A small image classifier, trained from scratch.
Training: soap at rate 0.0017, 14000 steps, batches of 256, held-out accuracy 66%.
Rows from block 4, named by matrix and row number. Rows with one number belong to one neuron. Each number is 128 + 32 x the weight over the matrix's rms, rounded and kept within 0 to 255. All counts start at 0.
# gate: MLP gate (model.blocks.4.mlp.gate.weight, 96x48), inputs 0-47
# fc1: MLP up (model.blocks.4.mlp.fc1.weight, 96x48), inputs 0-47
# fc2: MLP down (model.blocks.4.mlp.fc2.weight, 48x96, transposed), outputs 0-47
gate.18 [107 112  93 118 168 142 133  76 109 131  83 118  77  94 140 124 143 151  84 114 135 104 111  96 125 131  91 129  98 130 102 114 173 104 145 107  65  72  99  96 159  99 145 157  94 124 110 118]
fc1.18 [118  93  88  94 184  99 115  97 124  89  79 105  75  93 130 129 162 158  92 114 147  91 100  83 114 134 105 103  90 129  94  91 168 138 126 123  69  84  81  89 148 111 141 135 100 112 109  98]
fc2.18 [194 163 126 149 108  94 100 113 127 125 175 156 167 116 152 144 176 123 124 142 142 166 160 137 155 109 140  95 175 148 138 158 102 137 156 132 142 125 124 134 140 175 119  89 122 147  86  67]
gate.19 [145  83  72 130 140  91 112 149 117  83 123  68  75  99 150 134 144 189 115 131 153 129  89  55 135 165 106 153 141  76  99  74 168 175 111  64 114 102 114 110 130 127 163 102 153 122 146 111]
fc1.19 [176 104 151  98 134 142 157 115  87 142 163 139 131 119 116 139 191 108 195 127 135 188  96  88 170 139 110 122 156 110  87  76 129 161  98 110 133 106 106 151 116 128 117 118 143 131 153 124]
fc2.19 [ 89 110 121 149  83 183 136 106  95 155 121 137 117 179  32 142 136 128 128 175  92  89 173 180 101 106  93 163 126 120 108  96  79 105 134 145  97  71 205 114 123  84 116 113 134 153 170 143]
gate.20 [123  52 108  89 126 108  97 120 133  61 141 175 101 152 166 172 148 117  65 116 118  94 127 174 172 132 112 164  83  90  60  72 145 154 164 109  82 124  98 129 124  65 161 101  73 102 142 153]
fc1.20 [141 150  98 110 126 138 135 136 179 159 103  84 114  65 126 121  92 142 179  91 148 166 109  58  81 157 176  80 163 154 133 133 120  86  62 121 146 116 174  86 125 200 130  77 159 193 123 131]
fc2.20 [121  83  96 124 102  80 116  99 126  99 160 133 170 192 165 120 116  80 100 129  96  58 168 116 154 118 138 120 108 113  81  99 163 178 178 111 128 173 114 175 142  90 146 101  82 148 134 135]
gate.21 [ 96  53 124 102 113 108  74  94  94 112  92 124  86  85 102  72 119  83 122  92 136 137 107 121  84  61  93  71 127  68  81 142 111 116 139 102 118 124 113 120  80 110 144 116 147 112  73  81]
fc1.21 [161 198 132 157 133 141 169 129 166 150 196 136 165 162 157 156 130 170 144 168 124 144 145 160 148 203 147 161 127 187 175  98 132 117 118 172 144 135 137 135 188 156 109 127 114 127 201 179]
fc2.21 [101 162 138  98 137  86 114 129  84 181 151 137 116 116 135 121 138 176 130 137 105 124 128 152 102 137 177 151 120  85 132 155 137  64  86 155 132  84 155 186  81 223 135 153 161 136 176 135]
gate.22 [111  75 101 130 164 148 132 135  36 170 123 105  88  98 132 128 148 110 179  77  90 134 184  96  82 155 182 127 106 117 116 207 169  88 130 195 138 148 152 156 131 193  93  67 190  99 196 105]
fc1.22 [133 150 199 154  91 123  95 108 233  77 135 122 142 156 117 146 131 138  74 191 164 138  70 149 195  67  81 144 125 166 124 101 133 179  80  66  91 122 143 138 118  57 119 156  74 140 115 157]
fc2.22 [126  76 108 146 131 126 144 155 147 140 163 101 128 106 137 124  51  93 157 167  86 106 171  83 138 136 149  97 150 122  81 114 132 122 142 209 154 118 138 115 131 112 133 122 198 123 154 128]
gate.23 [ 67 123  74 108 123 125 131 125 131 111 180 125 144 157 136 135  82  62 139  64  82  97 102  56 123 157 121 132 167  82 113 155 128 131 126 107 142  18 147 102 100 156 109 156 112  67  60  69]
fc1.23 [ 95 146  77 117 172 101 114 120 127 101 182 123 137 119 154 179  69 106 154 114 157 105 162  39 144 137  62 191 144  75 130 150 112 118 136 138 169  69 101  96  80 172  67 149 106  71  70 107]
fc2.23 [152  97 180 134 167  98  59 151 118  75  94 121  95 117 146 110 104 109 117 177 117 161 109 107 126 146 138 125  93 210  90 166 111 135 158 101  96 150  89  79 160 144 117 117 150 102 154 159]
gate.24 [137 115 140  54 136 163 151 116 119 152 129 141  92 117 105 103 156 132 139 127 127 125 115 109 138 119 109 161  82 131 115 113 130  84 127 105  52 129 108 129 184 103 119 118 109 139 123 150]
fc1.24 [174 141 120 110 151 150 106  97 141 151 183 154 142 112 116 108 122 159 146 122 101 125 100 121 173 170  92 125  79  94 126 138 138 143 165 179  72 119  90 105 142 161 161 138 150 131 130 126]
fc2.24 [139 135 154 152 120  44 178 152 141 109  73 117 140  94 148 118 169  91 125 104 184 147 103 107 112  83 147  93 138 184 147 121 133 129  94 115 115 126  69 149 140 145 125 103  69 110 110 122]
gate.25 [108 113 119  88 133 170 112 131 167  85 130 117  93 132 131 129 139 133 137 120 151 147 122 141  96 140 132 144  87  93 134 103 142 111  85 150 124 129 127 120 129 150 123  91  85 145 102 140]
fc1.25 [139 134 127 149 128 109 149 120  88 179 137 124 173 142 133 151 139 128 118 111 103 102 160 116 146 116 130 104 160 158 133 159 126 151 146 100 144 137 119 113 142 107 121 165 170 100 171 110]
fc2.25 [120 113 160 104 116 194 111 147 162  93 101 122 100 146 125 102 150 157 140 173 159 180 129  96  80 142 143 104 107 100 169 125  82  91 134 123 140  89 151 112 158 145 133  96 128 159 128 125]
gate.26 [141 120 126 113 157 106 246 173  98 157 165 121  89 172  79 115 201 122 145 121  22  98  65  86 203  91 134 158 115 104  81 132 147 167 115 131  76 128  90 104 165 147  91 194 151 132  91 159]
fc1.26 [151 187 119 119 208 129 143 117 106 108 117 129 149  67  99 101 191 130  97  87  68 111  98 106 121 110 102  90  66 103  29  47 153  98  41 151  82 121  50 124 131 162 130 104  93  85  97 151]
fc2.26 [129 164 110 128 152 108 110 104 133 112 156 161 191  93 194 160  96 113 103 141 252 107 102 149 159 104 156  76 180 120 113  92 100  75 131 135 154 137 125 152 161 125 139 159 105 122 133 149]
gate.27 [ 99 147 165 174 102 136 116  95 184 117 148 134 124 161  73 152 140 164 113 137 114 190 109 144 146 144 131 111 186  94  98  98 162 143 167 120 113 162 104 110 120 123 112 163 151 141 173  98]
fc1.27 [158 106  88 112 149 104 145 163  79 154 131 119 123 105 162 105 126  87 161 121 115  67 153 125 124  83 124 144  53 124 153 130 100 107  93 145 112  97 165 137 143 108 180  96 106 117 102 126]
fc2.27 [ 96 118 144 122  87 100 122  37 193 121 118 100 141 189 110 126 100 132  96  89 137 168 147  71 133 126 110  97 136 131  92 121 152 136 140  93 147 146  60  99 114 149 127 127 110 125 161 113]
gate.28 [149 101 106 156 108 136 118 133 158 128 116 109  68 122 139 149 186 105 127 128 133 161 180 206 133 156 158  99 113  96 139 117 133 126 101 123 150 123 115 111 105 109 119 124  99 144 120 102]
fc1.28 [138 134 116 122 103 113  82 136 161 135 117 123  64  91 102 148 171 122 106 122 164 157 150 131 144 166 170 118 117  98 106 146 136 128 143 126 156 109 119 110 101 113  82 109  97 177 105 140]
fc2.28 [144 126 144 152 181  89 153 108 139 159 148 140 153 131 136  83 141  81 172 117  76  61  95 144 128 128  99 105 139 106 102 100  66 104  96 154 112 145 101 107 145 128 126 151 104  56 118 158]
gate.29 [113  85 113 119 149 125 168 157 147 177 174 140 137 146 154 140 143 139 138 106 138  99 138 133 146 186 131 117 100 173 130 143 131 168  88  88 139  57 143 117 123 105  91 178 150 189 133  91]
fc1.29 [122  84  87 111 150 130 146 151 137 166 157 157 133 112 145 149 111 162 137 137 140 111 136 111 121 211 119  95 107 169 172 128 129 110 106  78 147 135  86 106 141  98 129 177 190 159 135  88]
fc2.29 [ 94 111 184 214 110  55 108 144 104 173  94 176 110  98  83 148  85 211 117 124 125 144 110  84 110  95 139 107  71 177  86 122 123  98  68 220 117 160 174 189 105 127  91 132 137 178  58  98]
gate.30 [134 146 117 120  76 119 180  75 147  80  46 147  55  74  79 107 114 131  79 139 117  91  73 133  77 122  94 171 127 151 132  77 103 153 136 104 124 139 175 143 135 133 152  78  91 201  95 172]
fc1.30 [145 152  89 157 166 157  50 171 154 128 162 126 175 177 190 194 146 153 161 143 121 149 154  96 189 140 110  96 119 111 123 213 148 140  69 141 127  96 112  94  88  94  97 176  93  87 111 123]
fc2.30 [122 162 131  59 111 146 202 122 121 146 115 155 131 118  95 131 172 157 113  85 128  75 160 161 107 143 114 149 144 134 110  99  96 185 170 100 117 166 168 145 133 157 146  83  82 180 138 151]
gate.31 [ 85 128 148  86 109 123 190 122 152  95 145 112 130 172 127 110 125 171 114 142 151 155 115 128 130  82  80 160 143 104 118 125 173 168 127 111 129  98 109 123 110  99 149  86 146 136 142  86]
fc1.31 [152 166 150 181 142 143  87 103 130 142 128 157 151  98 174 140 114 160 101 141  81 161 117 136 125 160 157 132 156 124 120 136 110 144 165 161 122 129 108 103  96 133 136 141  87 103 136 174]
fc2.31 [111 169 152  93 105 126 131 159 133  87 118 142 163 106 158 118 128  86 111 102 165 121 136 119 146  73 134 131 106 118 153 102  95  65 193 132 143 121 151 120 166 121 130 147 166 105 135 131]
gate.32 [ 82 141 107 108 170 129 105  67  83 101 101 162  71  84  65  82  75 109  92 128 118 100  77  40 112 179 114 114  42  94 101 117  76 111 122 120  69  70  78  96 108 134 131  83  88 111 131 172]
fc1.32 [184 121 111 137 132 141 148 116 140 172 137 126 116 118 163 136 167 178 215 106 101 113 130 130 152 113 128 146 141 158 129 127 159 103 133 146  81 156 113 104 150 158 152 164  86 117 170 110]
fc2.32 [181 227 157 169 201 116 153  74 139 133 140 192 114 148 124 145 173 155 137 103 180  72  93 125 158 145 119  91 102 104 100 114  89 101  86 138  92 146 120 114 129 168 139  83  81 110  94 126]
gate.33 [118  72  96  87 153  81 138 172  93 117 111 116  88 112  69 110 153 160  91 156 140 126 124  74 109 142  87 132 127 110 104 104 140 203 113 129 100 103 103  62 121 130 113 125 151 102 118  92]
fc1.33 [106 104  92 115 126 127  97 132 100 164 155 104  51  82  69  80 141 173  88 155 162 157 135 135  85 131  92 112  96 101 110 136 130 132 142 178 101  91 114  86 148  88 108 200 121 130 106 148]
fc2.33 [136  90 119 143  93 174  89 104 147 140 125 147 179 122 119 124 115  81 186 103 208 140 145 140 161 110 148  83  99 131 129 107 116 189 143 117 147 167 132 182 115  80 120  52  98  97 117 145]
gate.34 [113 145 131 134 145 132 131  84 120 182 102 111  85 145 162 150  99 119 120  88 112 164 121 124 162 159 167 104 131 142 150  74 135 131 136 144  95 126 158  90  60 111 127 131 163 172 109 128]
fc1.34 [113 149 149 130 119 114 134 100 110 174  94 123  93 136 155 117 101 136 120  87 135 170 115 129 148 151 192 128 144 124 152  62 139 119 149 130  77 130 150  69  92  87 123 141 145 173 101 111]
fc2.34 [101  72 136 151 130  80 116 172 155  45 139 186 168 135 110 137 158 151 151 139  82  97 111 141 123 148 114 170 109  95  98 164 114 132 168 136 154  71 107 157 154 103  90 131 104 109 155 157]
gate.35 [100 107 118 163 177  79  82 122 112  98 135 117  85 129 109 136 140 121  65 138  98  99  94 125 112 121 138 108 177 133  94 117 124 116 134 113 157 117 156  83 143 110 121 134 117 105 138 143]
fc1.35 [106 120 111 107 202 107 123 141  96 112 156 106 124  83 105 125 112 144  76 137  90 115  71 118 108  80 121  94 177 119  98 103 100 141 141  96 128 116 158 108 124 126 121 118 144  86 140 105]
fc2.35 [156 158 127 117  76 129  93 159 145 108 148 114 138 142 110 110 149 158 148 136 178 149 146 128 120 130 169 127 113 118 158 159 189 123  87 139 109 141  94 154 118 108 108 120 174  96  63 107]
gate.36 [ 35  99 121 104 134  96  68 152 255 176 133 108 137 149  77 141 139  93 141 127 130 116 125  57 135 141 111 120 117  93 124 107 123  86 107 134 102  18 166 124  85  70 171 197 103  96 127 141]
fc1.36 [191 138 101 157  92 153 169  88   0  91 165 175  56 110 175 124 104 139  61 132  77 144 147 189 100 137 168 111 107 136  82 142 139 137 138 181 119 188  95 111 160 170 132  29 154 152 127  76]
fc2.36 [110 102  60 129 109  96 137 184 207 160 145 103 163  88 137 115 136 148 149 134 138  69 137 119 133  99 108 105 124 119 114  98 108 123 149 164 120  89 145 114 111  37 133 164 151 120 148 164]
gate.37 [129  70 112 115 107 112 104 123 109 137 101  94 115 130 135 127 102 147 106 132 173 130  90  88 125 130 112 147 135 135 107 140 128 110 134 103 154  97 108  95  99 106 152 126 156 116 166 150]
fc1.37 [128 169 147 134 140 145 199 141 135 116 150 149 166 130 118 129 156 117 133 118  78 144 148 170 151 101 132 107 140 112 121  85 114 121 123 148 165 149 147 169 149 134 101 125 106  97  94  69]
fc2.37 [149 120 131 104 134 131 159 136 135 155 150 140  71 138  88 139 102 140 128  79 160 144 119 146 123 135 166 148  83 169  94 165 157 143 121 156  95 128  78  84  70 151 129 163 105 127 157 184]
gate.38 [107 118 128 154 153  83 131 113 122  99 117 107 116 122  76 106 121 129 133 112 133 131  77 148 112 119 162 135 130 109 150 109  96 182  98 132 109  97 108 133 127 125 167 118 167 125 143 142]
fc1.38 [130 125 127 102  94 164 179 117 154 157 138 159 123 141 133 176 141 144 154 138 135 123 144 105 128 142 101 124 120 144 116 129 130  97 122 121 141 179 123 132 161 148  89 120 140 145 105 106]
fc2.38 [146 130 194 165 140  81  88 109 135 152  95 104  77 128 107  85  96 122 156 164 129 140  96 129 154 130 159 152  95  97  78 152 160 163 106 100 134 126  93 149 106  90 140 139 134 188 128 133]
gate.39 [ 66 130 168  71 148  86 136 114  78 167 177 150 104 165 104 174 126  64 120 114 124 194 105 123 114  78 107 124  65  94 135  93  46 145 193  89 143 154 142 136  78  85 182 105  82 134 163  84]
fc1.39 [160 114 111 179 133 195 118 133 180  82  51  88 153 117 133  98 133 201 137 135 139  76 148 118 148 167 160 134 169 175 155 166 181 160  44 179 123  83 119 116 175 201  76 164 184 120  79 159]
fc2.39 [122  96 118 127 151  54 157 194 141 153 167 120 123 132 144 141 150 111 106  57 112 179 126 144  94  89 105 140 100 108  72 100  91 118 195 140 130 124 134 105 112  77 168  90 141 128 161 140]