config.yaml
parallel_block: false
residual_init: "none"
beta2: 0.95
eps: 1e-08
Rows from block 2 of a small image classifier, named by matrix and row number. Rows with one number belong to one neuron. Each number is 128 + 24 x the weight over its row's rms, rounded and kept within 0 to 255. All counts start at 0.
Before each neuron's rows are labels from the 100 images, of 14848, where the neuron reaches its largest size: "patch colour" is the nearest of a few named colours to the mean colour under the peak. Only what is clearly more common there than usual is listed. The data: photos of plants, animals and fungi (iNaturalist). In brackets: how many of the 100.
# gate: MLP gate (model.blocks.2.mlp.gate.weight, 96x48), inputs 0-47
# fc1: MLP up (model.blocks.2.mlp.fc1.weight, 96x48), inputs 0-47
# fc2: MLP down (model.blocks.2.mlp.fc2.weight, 48x96, transposed), outputs 0-47

patch colour: brown (64)
gate.51 [119 153 120 114 118 119 145  95  64 110 134 111 117 186 155 142 104 153 141  96 169 115 115 133 146  89 121 126 121 102 112 161 107 122 161 153 158 116 124 118 104 113 114 133 131  81 159 121]
fc1.51 [177 126 113  70 140 120 112 108  78  97 131 108 100 143 158 140 127  90 130 149 165 113 129 162 171  78  97 141 119 127 150 140 152 145 123 119 124 115 126 141 105 125 118 126 100 100 126 105]
fc2.51 [114 111 166 130 138 175 126 132 197 130 118 108 132 107  74 100 143 157 139 145 141 135 119  89  94 146 139 135 174 139 133 107 149 103 101 158  92 136 143 148 142 132 105 152 121 130 119 119]

patch colour: brown (54)
gate.84 [147 139 128 127 162 136 115 118  89 130 131 143 144  95 132 147 108 149 120  92 120 122 147 101 143 159 140 114 140 125 139 140 170 110 160 171 121 135 166  84  75 105  95 167 120 114 121 174]
fc1.84 [138 153 124 121 144 121 123 102 102 131 104 148 146  71 120 140 121 135 117 101 111 101 146 103 142 158 133 132 143 108 127 135 159 124 169 169 132 124 168  82  67 120 127 160 106 112 115 171]
fc2.84 [ 88 103  99 117 148 139 154 138 140 114 147 142 151 153 143  87 144 129 122 139 147 153 108 150 153 135 126 148  86 126  82 182 114 126  94 133 153 103  72 141 125 140 140 102 121 130 151  89]

patch colour: pink (48)
gate.59 [ 96 119 126 132 166 147 141 134 147  94  79 138  85 109 103 122 108  58 120 100 123 122 136 158 112  96 116 106 112 101  88 171 113 140 127 127 116 117 142 116 115  93 107 134 146 124 114 101]
fc1.59 [133 149 164 155 123 127 136 130 141 159 176 144 189 131 118 154 127 162 109 162  83 138 144 150 138 118 139 143 162 133 161 118 138 106 102 160 140 144 178 167 122 165 135 119 138 131 139 143]
fc2.59 [111 142 128 140  88 104  99 105 125 122 109 144 155 155 170 147 128 141 154 137 125 128 108  90 128 105 118 140 190 134 142 125  88  87 105 106 143 156 168 160 105 130 172 102 141 112 133 118]

patch colour: brown (67)
gate.25 [128 140 125 114 128 134 117  72 153 156 122  65 120 146 128 143  98 118 101  83 122 154  98 119 115 120  99  81 127 130 105 109 116 115 176 140 133 120 136 115  93 159  82 123 145 135 115 110]
fc1.25 [163 134 128 129 131 124 138 189 130  78 140 149 144 123 104 142 137  85 131 142 128 100 161 116 149 122 129 161 104 167 131 153 142 157  93 118 135 131 144 165 161 114 167 140 119 108 165  96]
fc2.25 [120 114 139  99 118 146 118  63 119 173  93  92 120 156 162 133 124 143 115 113 118 181 119 101 113 140 101 101 130 140 117  98 137 134 146 118  89 163 122 124  94 181 119 123 139 126 129 133]

patch colour: grey (76)
gate.73 [105 126  97 144 139 165 106 121 141 151 154 101  96 102 146 118 110  84  88 126 109 115 121 142 153 157  94 162 146 138 144 114  93 133 106 171  79 134 101 122  95 119 106 147 157 111 119 109]
fc1.73 [ 98 135  97 131 140 165 119  84 130 135 157 120  93 101 151  98 112 101  93 157 133 128 116 148 156 153 107 148 162 148 132 103 100 130 132 175  84 117 115 130 104 129  97 159 154 131  92 115]
fc2.73 [142 124 130 147  89 138  95 164 128 128  92 139 136 156 143 126 118 151 162  93 122  98 105  87 120 152 166 120 140  96 101 128 173 150 150  92 154 138 124 108 125 160 153 100 105 154  93 120]

patch colour: orange (50); yellow (32)
gate.36 [174 172 114 101 122 132 176 117 118 103 121 147 140 137 113 131 161 158 148  96 113 112 124 192 136 130 114 164 113 146 157 156 111 138 141 125 104 130 142 120 150 152 142 164  85 159 126 125]
fc1.36 [114 150 113 154 125 134 128 103 132 138 147 134 152 159 142 159 156 162 124  99 165 124 165 148 160 122 102  96 160 133 162 179 131 113  89 152 136 105 126 125 124 153 112 166 108 133 128  74]
fc2.36 [128 103 120  77 114 121 126 157 123 125 133 133 212 162 119 129 134 137 147 133 137 142 142 109 134 120 125 139 152 166 110 150 122 155 123  92 132  96 159 115 113 101 125 119 168 114 132  71]

patch colour: brown (62)
gate.67 [ 94 177 156 189 127  97 174 126 103 111 157 119 136 113 131 119 142 100 141 137 140 106 120 124 100  89 124 156 129 144 132 147 157 135 101 115 129 156 160 139  87 125 113 139 129  87 113 157]
fc1.67 [131 173 152 181 127 124 178 107 144 128 130 100 174 112 126 117 126  99 130 145 115 133 117 103  97 119 112 145 126 134 131 135 174 130  70 164 138 128 132 149  73 141 113 124 139 117 107 105]
fc2.67 [ 88 137 142 119 109 106 172 164 132 124 177 150 141 116 180 148 171  96 115 164 149  85 164 111 113 131 145 121 126 125 127 121 123 110 132 110  81 159 130 121 107 121 134 129 120 121 123 172]

patch colour: orange (34)
gate.94 [104 120 120 116 122  86 168 142 116 176 126 103 123  92 129 119 148 151  73  98 107 107 112  88 137 109 118 155 125  88 121 111 172 137 121 140 121 120  92 123 156 130 122 171 109 112 131 159]
fc1.94 [134 109 143 159 102 180  96  98 127 145 133 130 127 159 113 135 106 133 163  99 134 127 147 147 131 128 131 125 135 144 109 140 115  86 124 149 139 117 171 162 110  84 112  87 125 146 130 197]
fc2.94 [ 84 151 163 111 163 121 136 152 118 123 106  96  85 137 108 116 145 134 109 123  72  91 117 127 130 137 134 174  94 133 164 140 157 133 126 115 107 136 111 110 171 135  89 155 149 128 105 131]

patch colour: brown (58)
gate.39 [129 128 130 140  98 139 150 126  98 119 128 103 146 108 130 107  89  98  84  96 155 111  99 130 102 140 107 131 113 118 116 129 139 112 120 108  49 129 137 100 175 149 124 157 105 173 135 112]
fc1.39 [141 151 129  98  88 168 112 136 108 151 140 134  86 116 112 133 129 113 170 133 147 121 135 102 147 127 115 144 135 109  77 109 114 123 141  71 160 125 172 137 139 144 134 172 154 172 117 122]
fc2.39 [141 161 149 131 153 154 127  89 151 117 155 154 126  93 128 120  70 142 116 119 111 115 117 114 132  98 120 142 135  94 122 135 152 120 146 100 105 107 131 115 176 124 155 126 138 173 141 195]

patch colour: black (34)
gate.52 [112 105 102 124 125 122 142 106 103 119 136 131  96 114 125 143 107 140 131 161 135 119 111 107 114 114  80 129 172  94  64  99 134 142 150 134 124  69 120 123 133  92  92 151 114 112 166 152]
fc1.52 [133 154 140 135 160 168 130 143 116 126 152 111 168 167 119 159 119 126 130  86 125 126 159 132 120 127 165 107 130 127 180 187 142 100 142 136 120 164 128 151 173 167 123 132 130 158 142 118]
fc2.52 [ 92 157 136 133 184 146 117 178 108 111 117 114 126  99 175 106 146 143 112  87 113 137 124  89 109 157 132 149 151 125 129 164 148  93 146 152 148 174 101 141 143 110 124 117 133 128 114 116]

patch colour: brown (53)
gate.20 [126 111 126 182 126 179 117 150 144  70 123 131 127  97 120 132 125 141 121 134 103 175 118 125 109 140 164 124 101 123 103 125 151 123 103 194  98 110 124 128 117 158 138 122 122 173 134 117]
fc1.20 [139  81 124 160 119 199 128 147 133 119 102 150 121 117 146  97 113 152 125 180  96 147 136 132 126 151 146 130 132 109 108 139 161 111 111 171 102 125 105  89 117 171 124 112 121 155 125 113]
fc2.20 [133 165 102 125 143 104 137  80  70 172 145 143 133 131 108 121 107 112 115 151 154  95 133 153 167 158 126 135 153 121 128 136 123 128 144  84 108 171 139 146 125  96 106 171 119 108 137 116]

patch colour: brown (61); black (27)
gate.66 [ 94 113  93 164 127 134 131 101 119 179 110 105 141 125  94 163 117 119  78 113 137 121 152 121 147 149 132 124 136 148 142 146  97  98 146 113 157 135 179  99 105 131 133 120  83 136 133  86]
fc1.66 [ 89 120 159 130 120  83  79 117 112 140 121 112 146 124 105 126 101 156 125 152 155  86 126 149 106  98 109 139 121 165 169 143 117 164 158 122 171 114 153 108 134 140 117  95 115 164 145 116]
fc2.66 [120 119 111  94 141 111 132 120 154 103 144 105 103  86 158 116 155 128 108 134 154 182 105 143 110 118 119  79 143 101 114 128 156 125 118 123 126 101 170 189 111 130 153 153 129 143 139  93]

patch colour: pink (29)
gate.22 [ 97  89 107 123 113 117 132 122  77 121 116 102 130 120  91  91 116 119  97 143 132 130 111  69 109 113  80 138 126 125 105  85 122 163 128 110 120  92 114 103 141  94 131 125 159 109  98 137]
fc1.22 [126 115 123 180 146 131 105 109 102 118 102 111  69 118 134 129 117 115 143 123 136 121 115 117 126 182 114 126 125  93 104 132 138 123 130 124 130 127  96  69 143  97 111  96  89 159 159 168]
fc2.22 [133 107 102 124 142 112 126 155 118 102 167 146 133 111 124 146 145 119 102 168 177 140 101 111 138 152 108 130 153 121  97  96 128 151 135 111 157  75 147 121 147 109 103  87 181 147 131 156]

patch colour: white (25)
gate.3 [118 103 161 166 130 161 160 168 142 110 142 102 149 108 120 166 161 119 117  96 134 149 129 150 126 107 114 112 110 172 115 121 135 171  91 172 118  79 117 145  98 150 142 134 130 139 148 119]
fc1.3 [140 175 120  98 123  74 117  95  97 159 109 135 116 150 149  73 110 106 109 133 130 111 172 120 128 144 121 133 156 115 125 133 119 127 111  72  99 149 136 129 146 102  79 126 136 119 133 148]
fc2.3 [149 180 132 156 122  94  95 114 105 154 117 124 141 131 133 102 144  88  92 100 129 133 182 116 116 125 130 108 150 133 108 133 120 171  98  93  69 148 141 159 121 117 100 110 131 117 138 122]

patch colour: pink (48); purple (33)
gate.38 [116 139  98  99 116 157 164 122  97  84 129 140 138 148 119 120 109  97 123 132 144 137 140  78 124 103  81 127 151 153 164 132 152 172 124 106  86 126 129 162 146 100 125 145 160 114 152 100]
fc1.38 [110  98 132  71 106 137 102 136 117 118 180 113 144 103 156 107 136 140 100 113 141 132 129  91 124  79 122 132  99 104 137 138 133 162  77 117 103 102 149 130 120 118 167 124 152 158 105 107]
fc2.38 [181 110 125 136 106  78 154 135 131 139 117  84 109 118 135 140 144  89 134 139 126 152 169 145  99 154 111 166 120 150 150 141 126 128  70  87 135 120 122 125 132  82 106 124  97 117 118 124]

patch colour: grey (72)
gate.27 [116 152 107  97 110  85 143 114 113 123 103  95 125 100 152  61 107 118 158 113 130  87 127 161 127 101 133 100  93 136 123 143 123 142 133 151 139 122 142 126 100 137 143 117 184 110 163 106]
fc1.27 [158 165 136 109 150 117 114 132  95 130 120 115 142 122 116  75 139 118 185 107 155 158  91 130 125 135 156 140 109 118 122 138 181 141 126 106 125 121  89 138 103 139 118 171 169 134 165 113]
fc2.27 [145 130 110  92 125 141 131 133 173  98 143 151 135 147  92 161 123 142 107 139 126 135 105 101  76 177 115 144 168 149 130 117 132 137 104 129 141 138 121 122 158  68  83 121  93 125 115 144]

patch colour: grey (72)
gate.2 [120 124  88 121 127 121 137 116 138 114 143 106 185 136 135 142 142 127 101 135 133 161 160 120 129 161 123 133 125 161 183 135 114 189 121 129 101 106 115  84 137 179 130 149 135 107 168 138]
fc1.2 [154 110 137 179 118 129 143 133 135  99 170 157 123 154 105 107 112 146 135 127 143 124 128  97 133 161 152 146  86 140 118 155 152  91 115  81 143 140 108 179 139 128 104 143 145 164 132  86]
fc2.2 [121  89 121 146 110 121 169 147 148 128 105 195 113 123  83 116 121 174 125 129 132  92 140 100  82 144 125 118  96 157 128 132 120 145  94 115 137 112  96 151 133 134 114 165 130 161 130 107]

patch colour: white (49); pink (29)
gate.11 [131 108 159  93  71 117 123 117 117 155 113 130 115 100 127 111 160 113  91 123 111 158 114  85 155 177 119 165  89 112 158 132 146 122 140 106 122 117  80 132 104 120 120 127 104 128  95 126]
fc1.11 [112 127 114 153 186 127 130 134 123 124 106 155 136 160 134 148 103 133 150 172 117  85 125 122 109 100 126 122 157 177 120 123  88 151 127 111 147 121 155  80 139 168 137  99 145 107 161 108]
fc2.11 [127 133 135 123 109 140 139 153 118 146 106 102  92 146  94 109 108 136 134 128  72 138 118 138 148 135 113 188  87 127 155 149 142 146 137  54 126 120 112 135 117  98  99 131 162 125  97 128]

patch colour: brown (52)
gate.15 [147 116  99 153 116 126 130  74 162 113 143  97  96  89 144 134  99 123 110 122  91 130 134  84 104 137 153 114 149 115 112 150 157 170 107 113 141  87 135 114 138 155 107  87 145 155 118 147]
fc1.15 [ 96 136 150 105 142 132 123 186  88 145 118 135 151 149 116 116 170 150 126 136 145 128 128 169 140 138 118 125  86 150 135 113 109  81 139 123 102 187 121 132 125  82 154 144 118  96 144 111]
fc2.15 [146  96  93 159 121 117 144 138 170 148 135  99 126 148 139 115 102  85 108 136 100  95 139 103 116 132 165 129 124 106  85 109 164 122 112 150 164 120 124 118 146 157 106  64 135 150 115 128]

patch colour: pink (36); white (27)
gate.63 [165 168 107 136 144 151 127 165 141 114 113 123 131 146 134 115 157 125 126 181 101 155 166 108  83  85 122 124  86 112 145 102 151 115 108 122 143 116 169  99 124 150 140 116 105 157 124  98]
fc1.63 [134 173 142 110 130 120 132 146 134 151 132 142 111 169 146 117 161  98 123 181 125 119 141 131  98  75 135 128  98  86 116 108 132 110 134 117 156 118 170 126 151 103 145 130  98 170  83 143]
fc2.63 [104 145 137 135 111 114 119 110 138 156 186 116 124 119 108 159 131 129 152  93 118 125 102 131 145 155  94  96 170 149  89 142 123 162 105  78 115 139  98 158 137 130 157  90 156 148 135 113]

patch colour: yellow (44)
gate.53 [161 116 129 155 152 128 178  89 125 143 148 135  99 153 103 101 145 102 155 106 104 119  84 122 135 142  87 132  95 145 123 125 120 124 140 100  80  78 134  92 142 129 123 129 128 108  86 137]
fc1.53 [110 122  95 134 107 141  95 154 123 151 114 104 149 106 164 166 144 142  93 135 153 161 147 161 125 150 164 160 148 108 137 107 120  95 148 126 176 165 148 156 100 134 133 155 128 150 140  96]
fc2.53 [131 115 151 155 100 132 157 110 129 122 138 111  67 165 125 114 120 168 162 136  76  83 128 139 120 119 123 183 140 139 134 127 144 154 123  95 105 121 145 109 142  79 114 132 126 102 135 112]